{"encoder_mlp_ratio": 6, "encoder_moe": "soft", "encoder_num_experts": 16, "encoder_conv_stem": false, "text_encoder_mlp_ratio": 2.67, "text_encoder_fused_qkv": true, "text_encoder_bias": "all"}
Rows from block 11 of the audio encoder of a small contrastive audio-text model, named by matrix and row number. Rows with one number within an expert belong to one neuron, the router's apart. Each number is 500 + 50 x the weight over its row's rms, rounded and kept within 0 to 999. All counts start at 0. Numbers have three digits each.
Before each expert's rows are labels from the 100 clips, of 14976, where the router gives the expert most weight on average: "band" is the frequency band that holds the peak. Only what is clearly more common there than usual is listed. The data: single notes of musical instruments (NSynth).
# router: slot weights (encoder.blocks.11.mlp.router.weight, 32x256, trained with AdamW), inputs 86-171
# up: expert up (encoder.blocks.11.mlp.up, 16x64x256), inputs 86-171
# down: expert down (encoder.blocks.11.mlp.down, 16x256x64, transposed), outputs 86-171

# expert 13
band: 250 to 500 Hz
router.26:573406497527482450479414540548533448490532565551537501500465530488550484471536462415476555493532466475513497546508493487598474522546501533517430474542478464542623521523556553383591557437502521498473433624487466564458550476485439417504438492523512519440457527
router.27:557403518493509423500403594566510427466546557490500484535476556438556517406512486417539484486497559491529467501508503456581520590520515499425472483582461449554517512500541479432520507473508629564546506474506476575492463469509514430505543466546510525485445499
up.16:519529523513487449465609479511605410488556493543541551561506446520499586536548525587516439533501528607468517578464523485463561433557468513405502483467541504520472464495554567487411387508478456519576520453441598520525468562485534518410490505512520509443453454
down.16:469528511582509510485570525516411543523386521544568473549412508491462490477551491531487566469577556403466543574443521554459521522502488472418427510390468493471485517541529576538447478390442488468522582523551511487558565463529570557481524537530471472520453431
up.17:456458554433438488570544632394565495496523455493544522519490525576561541586498474456449451487533416498507538475503526466461493514510567524568642505423498636507589534500523513492524522477483493579492441470566518547550448463522569506480510484518441455493446461
down.17:567538506506458438492534443572464564536488573484513534479378474491635453541499512422540575497520469424425420503506508604480505516507479491534502490517462431487410519450563538429478482532551465547504560465535473463428486454577482395524406437526496475505492439
up.18:515571567514576611505508644567475504558543479407505573613615479490600471527531564425490476575569510495498573542472512543452520427489467490472502507526588519504443401451426531514473528437484513553449471497503476479501479484451485432547468539502544516513490442
down.18:453503429545522528579524524526550511486459531499479490515433450544465540489520456537524491480507425543508445400469561474531526528523600462584594456517611476544512446465515495476530543579483470474487524404487506422442459527479471500472408503391516554540502540
up.19:533491505500507594582589497463501508521498476445494532610477418575482508534493508481426412459479419484475547565474606520535556484469505457497555578528507487566476598438561474432500373563499481570526475510568544416542499490480602523551487485580432519528571434
down.19:605494542496497441472419446445517488453519513550435553528548517528560549517502534567514494490500469496414493507480501479537469530420532457511431509490500574516502561556507563554494508606469508698473479557504537512404446469491434372497511502495527561458512583
up.20:567478481484442466513523465464531447526473568558499408525506474492575517478612504615493471532489474498514447542488528424484491483459467475510403468438523469454488496524563533560340519486486475561571482399467518632509491520460460509533508567479522494453438447
down.20:515512565501499566446479495506493479422513533450499411478468528459490499450570533598482479532494490496475600510458532468456537469607478619497420510473436536579392481495554545482459517534472497519534518501466582403525556540569581563533579496491466477533449423
up.21:608521547469603580506499504521498510598531458461449528453490496519481476515497497445519516455548499464460458493507546564570436426468519507409444539531522512580496508504558505435536435462480545466484482457444523501478535558556486561439502499581520496503579533
down.21:534583506430533471456434566476509492555529546504467588578570532503405506495513546443418427549521528456498489498535554515605495441430536456466418443519538493476534559454559455453569538600480559449510540512604420464535500470536519441512554486528447407477474398
up.22:436524472501482607485379513457469546645519471440468486498412529489514499456512537484494495465419534393417505457489464492416617437586545539432532511383526507527547471496543428487494481560438492391379561485480509496585541494578514444502468496566440457511528548
down.22:543443483521444443495484458571490476392442474443521459409523506478365512463501498439518433609503519525534354496586448520449455493482439488463549498489550489521532374583435530493483438481563488510514474485548557481485454540449499529433481510498527557467497513
up.23:486497530529411510463446482500558553408460550527547613443471469566565498474521569517548453626523479578478422542482493431499441485508480510635565465475555472477576481475503502537558425481455568425507543532542459525573595546516471426495441478592481555431532460
down.23:533488462625592456525557438455582506485399470499364587568566461536514570495477543487444468472566509465466471469527435513483541442500499587538550489501449527531450518481474579463479477523504504477488535490435608502463603404526469460561523467418463460542501449
up.24:586524423534495456520443468590470391444543491460523579583507424506364537557536465542561479483520437479469505536574598522452460506511422559436450514576521453409507527448500468552559486510513467470441574479486410618529538570500481425575532441460515539470413505
down.24:471482502515495483474582492520466502459423525590485570473595597503514498489509475499456515492464519415515467452394588539545494447498487542533509426515489413465458519446613614440489479469430493525506455484542444559544538494553503533430471548632438484518378408

# expert 11
band: 2000 to 4000 Hz
router.22:578566557563386479488530435529492512473543529516566521491529599513482608499571504444523556469466484483427456517438491508552454591420504446522422542507473508516476483453523625470436475539499533468440541445375482460298442516526474453453471538453458444387481504
router.23:509525513518521461426445454540528542454488528568537526512493599401516517501553523475510509507483443504470521492409539535526397519418544532620453524452502529464491410485618536506472502449460524500475522492476434506336543565492428438472496519526441468355448494
up.16:522522430607570488504469472529523545564480456496535483487492512458533491484524512534448478427409333567536541537468363481512488514568471425523486699525541513443430526508431516469515487515549498542507423471550500442560434545504478599561523637488577492502515467
down.16:489500506611481462432589531508440628505553489546516531430589499533542458455426504591529553457470589508450473610430477514491495507492379568544469484445466561416476451617549598525473545452409512515479518534538479485469501476523506459509500575523519474515547547
up.17:526585505609537488547475532501437524496407569489540528549499523546562569512422468452411322430546537444501522549527521507516554472588548456480448474521531556456446465483476477547506530481512487487451492520525531451513443518516504474441502459529602466461498580
down.17:546503491529508535381507517550463479545548521515431516508608493455458459518538542537458456540400522542502509534523456502522435476459532440468450553531494573536506518426573442511517484526468518448494416546510480489564550444363427516691530619472563472462550462
up.18:515545439489500557507525565343444469472389439561555532500488563493481493452510591463501364530516522481506480544444516430498506450517609521497510481514480580479543537560592558455526539491406440538484491463520582523503522573540439512415584474438463500565479453
down.18:480510554460543556466546523418518511480513530515489462549445499507570516451524604511533463571489551516477455539517423433439501541556403491460456406529518418536552474531618577446504598480414524542550514505568481532567438490459457495482446410635519495458487570
up.19:518534472510468385438496562479414428478463503589576529505494494508536528483482512460490497475452477409465453499603530501502523536516553532517462594544508487468490563511545541533504594507591479544477478545504530599478517529587505475516556512443506530424479474
down.19:520537467433401582437597536454460460486519536554514521444542482511443585467489458528416620525532519525472427392492501560508464554489439509522458456518455457546499536600449503641490591459528550533524462454476445408485559610449568420468474499548564470531485463
up.20:468457533452458497487596498555545501478498533443504511448511556557520484539570462466487542442460497522518544503462562458506429479486525551529522469471468505525490511522542520383520450503559533469497547521440578438451535498490529463421425391577414484476470468
down.20:483459545538494459532409465484478462496487506516458525516441522435539514612494572551546484481565559453464510437486534669537502566544511481481482519469506454438515519475438486486543424418418532473529515525551544455483527548490508399472508431537527495397497489
up.21:585420496453510521593483499448505524487583466475470632508485420531488526439488480498492473486481590560466463569524514514522579489471444492462577385597547436559416452473534567510502444490528535440426526528440480551446526574511526501432561523548394556561502530
down.21:437494504467533457530519386528497417541541481441520400553495417484594556501436572591512495554443592473491499466456522554494564444431554457567451532487526538579448492502498598455491462430486467474519491472577508528602448477510523539493470447441501544515416458
up.22:461462481467494484498494542493443449546475518515526502576520448458480426491548476436549509501524520501542481568513635545508520502471549506408435481523461527493526583561506526540436426571451484607507477520439541417449510504451526520437547563506416498489508479
down.22:613535475464425480476477455524528489443558400574542537489493500532489555468534479450460473444555519455527525485376500484392427553406432487544491526550381552528466502513509563496528563514485573498471485545505506467590433472535568525531560611514593541536449534
up.23:515577399536431463504531464519472415512503556545526544506489423430450554415599476478510458566474556542553459513434553525546490484456415564534425517564552456530500539483537571525416440496492547421555574526419492473390465581392527437500540491389451459460565559
down.23:496465480497497455501568532473511461517528522477517434492500453521514485457487567447465491471543540494416409552563570516432501388534495454546490459504546533485498545394460531448547459552508519582561511530478510592569395483531521527486574493569443440390564516
up.24:581539463566502460482492505559437441504399518479547584498540477463493544478633590497480525511456525399524559526482479522525454463477478448532462534598521444404436504458583501510431516483441495443524480571551469554526517544544457481467556481492423521482426498
down.24:494484520501463561522495516519463475354489519518412543434505451500512615508554523540532442470508572442443570517449512532573511494501507573498460508549466479535510548481533501429560504431490447444482476518590564520532565456561593484463594445573572529426495505

# expert 7
band: 1000 to 2000 Hz
router.14:589464401486474524484441597551519425512458576501510520501535521458502425449523476453479456446516460454545538387544463465483477473520499569572531513556502550484579556489610496529565476496546404520485450623505464603503576506524500439505476427461521554516524553
router.15:548397438504435557482378623577495429562516537532585513554431508443485494447453507457492515498488546462474480494513499544490474491541525618562534431512391469452555523562673548476621479401556502483484451568458523561482493496497536461473505481464491556519502555
up.0:580469546490470576493521523470479617395504460471471579520518393496495484541527607450521437464541474594441518576562462504499573494579512541543421406487533450462515587495483479471528468560471475520493483424544555428582403589526498405509528461541487563501500570
down.0:509461475597453513466543435553549450572455436555463512420511579553646543548480481549498549553492435515472510521565415502547564531515451503460416579396434432485444531533524563559606507420445503476528539508647581482502466435550497402529499546444526521515511525
up.1:560509442492462554431497605561497487552486530485452520434521493499499476498597409471557483539530486384495501424435504608535502437523435484425470607480438562513492551484501388487520506468473456405513514548536530404502526537523461423470485530554484515483391445
down.1:478588490492457538583553487610521549533474503521587532532505576479421449464406482479530476515498537517544395508510519596511519451544594578535467418495470483520510581520457503372463588466479534444403434535517535513450492607431459484525558518521508595477423504
up.2:456464596441480487563476515432413524464558606512450527601487525538598445589481436566519489470470482546426453491517506503470501547468401451492447449517507501478575475512472517524472552471469580430507534528529559472425404490479508461547514420471566447547588496
down.2:539627516456554341527510453549511537441649465497524450502469537503530596550478511545528530526511493539443544533516523503586407516557531447505449449483517476557504573412525500478525453571464536496487488547522514465589502502410548531477558546475499412535571450
up.3:503523574453553424460568534508470510511457470458461454492397507560510438487440453557544507471399566429471464522544535510529563467547564419464412496413528490500519539533495482480475513514512506476519515518466532465558546519427528535578521481497534481520413440
down.3:454501512426450422462568516431560378470517520510483449462485494426401495507421485509488560500352515499495552555598527624461537565531477541539488563532465530547420551482506565453385536450491454443560486410482535515562539535548630523422493516407498549517536542
up.4:556451347468405517512496482455500468573529417514581564537576462490543548492433486445498643533503452547526528574576510564549504508563491522575547480515457539479502550501441553534566432407492529546513425478531459588460548407550507477486533519561517548525401521
down.4:455516554429482601389534487539496462446466495539544568427530486519473433540418524552506464523461452478522535478530554553549522558456499492528458447522536370546478504466523423494407518538470458491480456448482528527539509511532429473527428552581435531542472552
up.5:465604456465546519473573461526417456510522528456592438528494509428570548499510496517603522480438477465478539454502560498461420443562548480527497482495457543610488523497495489464479540491476415471580486420497529393445494522494502473458457576473423442433573485
down.5:535418486529462467481440540526503429534519521592534521520487497524509574628437364492576520554446590534409556508479609491422526479533421598524470621609487502473432459523457577531459595522580452460522534537576449505507489488485462573515482475554495436492488497
up.6:489580446475562507573612575399554560505527558440503398504513428538525419540455361509478487453416478479481567434547463537478556525562441511428545465498572534442487461569538494483520528420486499524491549524439484581522537540528462509490511536494471483529572533
down.6:468430493538500487472537377487470487481543513612571495416530501503552532567481450471574620437460524441454538459482437606586498509523475510541458536495537482582493522476497528508414526603490527470432449442573494543535496429519354500479515504522542472414437507
up.7:571533525536471527543552554429571542498545435483602454553508432553576585456531482440439537514503443451491531569554580521533509444502573445564549449496437502535479467545466542497571455467468520577469443504541432482455552516503505511531563481566482536579536542
down.7:546419518468529494543422437495510512466449516528587426511551453535523552499500467556557495514478434533407474504507511526504527578472496426555524444528565466428583472509502490467467558504483423502580366460521487489531401515507467456434531523483461519516489564
up.8:609514537500466498544500528479470426538486581574488542490582469455497497526607509559362419462587395534527538532510529545567481575481486563526483549429491482420607434464603526550358482457421525428493547551524437569433522478475555477510504511438518430512462392
down.8:484472466523413456488463534479478459466559532527561510401511555545427426457539515497440551503561588513500529535465487415599419532477464583508504535489435447525586504361592438475563454577450547453452575583568471464498571489493514447560530522434506415465515447

# expert 9
band: 250 to 500 Hz
router.18:464469476461533544528401624454495564513493576478506504543461461532513423492424471514533498477451498503458589460544507498469552486590488551559519429508418477547516478517530486462567481487499550524565492576486486549566590523551497481425502499511495522482498580
router.19:509437472490539521557401573491513505508542635451497517553480450558566493469415411493460481471526528518439560531543516488469546471514432526491487405549435502505565516521527457440593473474507530549554525587469503504535550498529510476454487469465581431485541548
up.0:447528524476503504432560462466509513555522588504473435436501478509469435384507487493454456414475516460576557508446463465495573627545426515357605555578412392431510473522477497459437586458481581385465425580449563430486445514427547467486457553467515479509597568
down.0:504503489464523513479520460496559488597489592474479424427506517540509472557524483529507577503571568475525450509553510516472425508452523444433536552534535512512440529567429636502487501550482484480502393426423487494509535515509513580540389578439526471558500497
up.1:557496497449602491517460543554525493484543416387566438561471475469446561525526408536466467448523450560376449536502576432484544510497467442507563532552572444522459484496614524545524501568561480467494487455509495454539535511627468479445565451506404570514575482
down.1:546355448512523459461575465468429504439476547411393554513574450438486566500501549546561507582507611500418515495464560537468458565486541511451488509455466554551576508502501443534557468505527504608462550545534468444529490369556581435458499514586470467480399452
up.2:498474406491490351428555481582393416495414479585531503445487523482533604481443489456538507540518525383517532471413564561502504521427445473496450579515555564435429549488528454532503575605479556491450455486539455476475510488475540498530440533482453589437435430
down.2:522564506527386456486521411514440602539510511454464537530550467376507498586482551445473492585560443525548495531450560573442495463566491491549448423567483479490450467494535504543479541429486484655541520455535502424485497459493451477571439426524521499551448567
up.3:518446434548601490492437501490455455592440491539460639603510488426410506457414470519453478490534413440546372505550505581583478489538454494497426534487526474502515552550476503557537541395583529471459474514583476512465473495452569487516546537446510510454493451
down.3:618563526406520501484499529505413512359545513494409528451554545486476486545543557564458531511554473445512453546547585508492556426458553469598476484485550495520468491498459505504572540504468382482462502500526500516445585476459391538487525421524552482466492532
up.4:459593512421547590604496494407369516548509463430489520537539518458535496527524482492483497498458423499483512450497523491489562497492502547430500458518552530580443448479443507473527580568484550478502501526570429536361563434506567558556558450461478505491558588
down.4:419394453518393531519540514553529461593516461540441599488540527538520483420515435565443499455536475501508419505518494520491514476472529490463469440524550534607511458454462465527570439641554454543457491490558499405521531465481422507509494525521502581505512476
up.5:410573485470464577520536485567540478476503560534459503529494538501508486496447479539565472491607428493530460522527519508474560498464586439517487436536489444563606579562499532525539415477518551560470500604610404477477484436519524600537433361494542550520486510
down.5:457421454500594493522462488574523560518546472406506482511531566457561556577559502455458556442446472470577520516503436516545447476525515586485475493490500541502406518579540458522576466518428550522400561494568559575613594566574562485547520492506509568552511601
up.6:555447600514507552574569519445562477401502436527536456595462493554456474497497431451470454411577558514450538469495554523490546529418542439503442427585561413524477556483505465507469457507531437570572459528531479452564466571502497478542432452584478505548471521
down.6:602479572502538533516476395445514453461507531466572491474540449524528614595562536582559518420512482466368573558484446514553508575520560395477563494457572500499509584436525483504540574553505595534484452560497529482502454476494492501552503539457568470481468480
up.7:427509548593510468483525462462492498479496402488484496528432545551591498527460498559503504611418468447450521459449529466498520490463516425517517612540477545412465542536531407546528430504532486557472505445608429513452580471529545450583534433523506456535446473
down.7:417489443520582453481589532594488448362595434476522585432492566440410506458476503584535478468437412527467552415481459507486549496479526490573498469543509437521426458527373586505520483387510454579531531459553543542456498532488492523471455451414580622467448511
up.8:488464532456567495533499555469456598516465485509452630530588534551530511518447475537380528468612482513506466519540527518548552507560427519537593495492623441568485455452544616511593450415495482413499489458564468501453521396489455416502528495543473518416434405
down.8:555501433568630555518443479592464475507573421541423411569567540551507579441474569537491553511538515478442446441467495565495554534446537436512491587361433515499505531415559504444523515495580477427472525491496526424481544489498537490531430550450522507501495480

# expert 2
band: 250 to 500 Hz
router.4:515355583485432452496486498529431417436495496566542504559467600543461554478465494474548602452558584434429515502455619481451479512475466568508567461570404399488589561435536504607481448460505469490467453509491480506439570509440503511459463433497454458439431404
router.5:433423566419404437486437487533427381503481511528534533505513547527542493445504502449475500454488554432451494500455541534496403560445472542509554429448407439395554550437486501567498432474457480477428511518438506582402508474433450413530512503531529403444547447
up.0:494520544493441472502464517526553498494529487512534454527448493552496532602462523463532500503439468479515535458520486482555493535444558604495579505514542436537456496522444526479540464511452475461584532555490565522477445581558546590394525493481554494439549527
down.0:538434534559532444415516499426421503483553512462543526494454475462582420503463505489475513397517490472478588428482516553519455537516453445403500454447407480550511502536560506495494488535424586562500531433514484555444539559616482431510525499612438624550490547
up.1:529475503437409456475391440434472546497430484506483499362572448489454500536604466551488444410509471431447501439422541540516452536465546485488526529481513457458561429454429488530439512428493512512477465524528454399406548503446504472515519510519508523452628441
down.1:445474404540560459531415508591426517451534508494494589530498605554584498534536494496449441452589539395586444459475474486558487477578474390473542437376566473452631484445504529439477531532442526549503450539490487458552447379438562496485516594528462478410471474
up.2:476498444473561498446454506608458506575497502525482509438452479559476446455488427459565448461597464520574492585561476546588518499540497448585462521511574378483483602542536384505513484450565505492502493485519506409537517544525461539524429411504496622490491425
down.2:521532451550542607551523556504466489491430577488447487521508504432548534588431455563434534505515514503532448507581555536499423544570511449420512482482542398452557571449566586412493561514448500470493543455453493486475462396511553554553497580488503422550511445
up.3:526543471496427513414490524481555517549571507524590486530524565514547534406521511542402625548528500522597496412525463475391416443493455540516546514385425531406487523561572477467545487393434529483571555400399431548507582501533505516488530482510438532574554490
down.3:454401490419439405459553524495434467439500473526524446416567463458432506548483412497522441465454545459447460571557534487462430403484512559543500471581524507488468507528434472555499556481429569471549470493476476490375547622472565486534536521493486517445401531
up.4:447519476498434425567573457495565480558537518559455621498452529533527537490495492500478488641469578563485465657480531484538536509557481561535418470515519507502408523399595491514538477550562497485510535409567530518532534532535462468484530521555496480465495511
down.4:575453561532535442444571469526507468483544514500489482535393400561555562539463517493531558467520558467525574453528536539504450479544472452478468461506556500501500537498514511466422560465611463507529421492455578533498579507484500521480466438468416475480497412
up.5:548462506422410542567546492415559570450523494489571423497506493522485392395600501501370563390515387508483476483498470444571459516463504539467466458457460422421486491463538524504437522524431497535527527524451531488508486535509479448515488529434537434532508557
down.5:553561474554503422521469443504519404437472541463517494483523491515452440448528468468579512482441548448458495554593518435616459578497572552491488461529507512565486438569505497594475546528479475421608450481484529588462583462495468544472617480515505542621435512
up.6:519479511514534424564436450525448483544508481410519528566521511451459566491469383457422446386451565441431451567531523511473507528504571436496569499548523436561473535462551590479438464521554505480464483462510511506543531499552556523497551454495459493460496459
down.6:564472392573544506461434610547548547417520586526461487420401484515567543467454468444506558629473536469469535579468536450565519468439480579465433458497506501543463511482505556429425587532452568403547545481511473456558540540510492496511560512539430548464496501
up.7:541585544463505400452506571443547503478532472429552554445475536504474439586513493488473515449507597504486464503463442503482480457520539520429477554508522525514423454510586539473531505474482517501518526509506593606582553564553459492482573450508501471511435491
down.7:613520495505475516450513504544481503582525492501536544490476492524461515414641501544563513478505511570524393460562567569412458428585553507476567501464401398528609479400565487497496477420454538461553457428542495459440444510542367474472484463545424518451340486
up.8:496473482527485540524578524482477535496573472508567357456514485524442458440504445520595590401515511544488389505516556503535479540509565543467577466505407463546533502566521515491448493446466568577549495559446463485521535490531566494513574527592440482527402477
down.8:452586457442475470530539431496579466535621540447438398441461479442472465434418456428469460516506497513481472460480502456483531535560504447522439560574557491510459564553403530499506464507438439442452502436526537542448443540440482441422428450454445491580530473

# expert 12
band: 1000 to 2000 Hz
router.24:534433568453443399487485427503494479433448461502568532513515550440423548507515534522501584478534520505503441567340522480538383503505504477549528529381506530454503481516544572559448548514422443445445412486455458513467439522531484460482483515459366577459438409
router.25:612431547498431395461487488548467481553432549517555547495518529428429514469495477518532527466527590448506445511407474616496463453499546521522527439489534473527522488475589619588490472485447526450479452532471511508489485509489482517392473483493501508420398383
up.0:524589502433444573505460490487574541498461457467508512398521466475440536461472616469551520436484622564441459614526443625498521422556540461551456544488487416436435476454394347417450507508448411497448500457462489517507543518508482590457554509469555485577505500
down.0:451394529352593493518522580567393522532505505504518418467507499558507590521493573511485468536495436531524478405490594452386488521561462463509409492585471555549513468473534535487505447430494417553604518532518556456625513516485513406554505585459471524522496471
up.1:573508404517595487570496580486568569438626428444457497578486524576496583462494530471523470443504497543488419508459564428525509459460655504532517467567555490473484420498520541506560465433513548521520557521520442473518481458552595555562538449437528592447538518
down.1:437464504609432494500458550446470489507518539501520548469493523514452583431398493569505477531435528544453471501500443569458482587448482485454411469490428520534555494427521583476422448505512509514509436493492645546512567507409525424522516535449490533458433453
up.2:563492483460500591445504557527441460546553548539441396479543461468470452450473530466514487496596551493554513435510505450489494491492473528544525482512530466494609501506417395532546513529462546465496450453446567596656470475490452448516474498521443546540439559
down.2:511384544528553448524481405575495495638495528559497459523543583464463530506442521494412440493490489567472452474476526460546469471461629496444530415604487500454437528600535474418479435519396476489411510576430537486482505598496522604433487548419504521503548499
up.3:503480530461531490456512495520512500480432509507515527508531504538492425490601436529508488519518519499492431465470512485414489516480459440506567565449514439517446466498474536478426538505451565440432475414477477425464507452509544529481477553490490618473568497
down.3:457501505608529538529489472543448471593504576401516547507571445488560510539480511571526478430481560488510458467497545520510476524488479440494512505466503540561496386499484600484469557487500481493500487575539543420490496338477485557555466564416460548499514527
up.4:597514534504490446458516478427506566460518525569468430438510607512518436440534543532456604480524565463439462482522504477600538594472441544504576407417424488567546468588480529444464535504495593534465476523369492440494512522494528481447491519483486485460470557
down.4:416494460430457471503487466598553495562428379509509496513541463503556456467540433517487447559510520510435464525503425531483478414392547469472574434432500533426467504447465483536409542501497511476571540540531486474440455468526460588518505563521539359466501457
up.5:435486462384516491441402517489450507510532498509491526559488522530575568509352509547518503538494598536529486533532513521555551440553456493520453532458477523429494501472517476582511475488526427458542504497424550510501606479483462586509505487424558451472475405
down.5:449639494532463519447591419477429469460496433411547475528503438483524579470420501576485479455420456444452497535486506531562565514453478503506528416498576538537481493545552496515448523586509463458370591434449462490490546516560487593492541447451477518591524536
up.6:405450455517468545558569579517425510486380435434454556516490539475440428595569498495463451426438413504531546532578486525492529541353543499413467503508552501553567525529508525568477468528531457475517538501598499464554552533485504592545523517507496526557594491
down.6:504541493510504494528467486567434523540468535449467462483502487421570452430436434473485529518412513449545410458490586513500455480571480411509587435511503574486488499574404414492452544499605580559455525546498467536552441478457477449432444479535560466522535545
up.7:499463470456567450553460465471461481464453490433537449486512493456493540545510488552506391538467541519531572532558532516450574488597498496549477502609536515487473531456542451460516411538568527486469453538509479501527506457524562612518577502481448543450487479
down.7:497478437517412482558643514463535500535567519404459420462511433454509564489392505518482512576444454547484610555506550502510519532506535517463502577553501563529483440482536529593551556515559456490495566450503507469517499418505526467433528440476410464502573447
up.8:566588494459430484523440462552499485613485567457569503533545532475607487514484487545529443661482511508505413423468532461580486475436539471506513530411502488394488433489468533545487467483492529426413580515476379543432499464454567523542465570388572505435569508
down.8:489480430527549543586454474475587569469506588570503568451464546446510495525542504501525431548520474443529480451487479566545452470516410478531523468429554510550529449519524440447558584490558522555523533458539500544498533478482529504517453615542519486528456378

# expert 4
band: 1000 to 2000 Hz
router.8:520599562561500438416546489537508455482508553500509506503517475465514595489489512465466535525555512494493483573542563564533471542418490461490397442515484484539503463510489557487446569428495574506453469455410468539432588504505448425443502540491567486420439426
router.9:532534573545559432483531474557468478508511511517496561462491509448586620515472499480516554505519486501462568611514593562583446576453449458531411500515521504500533514477490558543455547402451512498428479423403462589443625540486493471457528580430490484475445462
up.0:504504477501460573456565468591524492509531497532400441518537470581536467503461497542540536482448544500493507489499473524542513437467435437550477504482484502330499513535470503571474524555472494587459445450502457509575542478461484533554410489519465478485543495
down.0:512473542417535469528449472461517468450456460512538449455461518442483479445512465527454484506484522601502637541524508468521497553582499533533528515508528518493520474531462613460435434510556491487596536562511560450578464532561624459508476482407532510510450533
up.1:509540478517493559591520514529441525556533492482444484498433550444472488486512480594543383545527495544477500515501517463498485477512526480566518427473563478503598501462565448489519491562410519386518491519510493482532505533482499575492487449437502601498537494
down.1:537507493570474422426467508529439545462431605468500447608451491535535585502552429509500564504450549581575503501534495517445499486454462498530536437550518508567496493491523497470509492479463582503425518451547484465571516436465523490478485513357421489459566482
up.2:437529491495495568571551471490576488473489508420441464527592544519480373567501453536478563420506499521433519436502531466470369435385589517553533520438400555510481485560509468558424444551449622501597526608437458394565476554516531511568476511463519429460531534
down.2:482426572509454528393468460436536500375439526610591551562515535472618507525500530461482580583492541463518553489592485457580420468516546530553462476529558533556493489405538498455513499530466475385445519441469506604484468521520502508480511450520461454520518498
up.3:539441486431372419505539525467477622515506470519533613535549453563460524485554531583564481401543428456480432509530551449491507416433557532528531472497485489511479558487493548458452444459412520508458515490528496512488593495551517392606557436487502539504428446
down.3:544492467586415533449504499426516376421455528503555605540558499531495523481475538570552508448491577554461600433555532541581502476583401589462526473560572419562437515561578502423521439586497477601477502581500434479544501486456409473446503541541555526542474513
up.4:415540468596589517453489460464483478579458448449472475521545493468512488542466427461424535478541517486431572442519543479530508596518563456495431555531549463542396531532488470531555532492638505544495577527580515476483518393500508539532462504469541519456548568
down.4:546596485550561412490468596662521503577479423568477479541476511497419466468553499471526511598483438485561519525462501537517541466451554454512536521442467456497481495463444501450527536516491501502556473508608523440449361453461394530532523502499523488511445461
up.5:441450491574551429520468450608470480524465471480471535547512504461583531491493515489528489504507545393588454529542476517593522440478588432507469471431467499435497450497544455533504558470557399544475440549487447423488452471527429509539530560527515511467574535
down.5:457478425562538479569501459557408450515464477588432567504533478512465551497511494478555501431567406490541475533501554549513631460499553472523470519436516500537469477487530455530452471454492543579560526504451600448504512500521447383477518443566418486508415501
up.6:521431550473479501497473484546489491485410480551534517483436414503498469427575382550513370472525596478483554511453531483540486505557556482488395515514504481450532549533512446552485533476455363467503513501478576478582541563503561469529471526501504553509484534
down.6:531494429486491454488515510579509493463568555463515474570412505491558449496497582412494544567489445435488434665499491511451465476453482538501477487505454529515420467511557530515481533514523470496516489503497531494480459497570467544439532458434492463560410490
up.7:459520538525507413467631499452552484469508437545512334501534582499519449438474492562507583458497526459457493461554504496431444462544496497437536586524497597513525518482452478492474537474521479533516523510448481524507411598531548503588469511550543478551494537
down.7:459505576563464501586511527502423446561481458449449411451446472559567443387459580442487499426463498463461462496540481489555562517542504499481455561501539459580506516456528480512481538482575517480426506508577550487463460520513499602538420519516506485444434536
up.8:476493475508510551440478497548452482492448498590517553586458513436562497617458444453559557553532493460514447502506600561581431565539481525473495580557457507437501514530515530453467581439604530556419468577522498567497454530502497528497538507524533525475580442
down.8:502525435436540551554539513534454485540493593524471490490597494432494493353484504498531503486458523458379530537497459609416489459459429535467488498544469527564467525505453499467497499503473496467551542513531515393484515545473540507570411583521630507447491566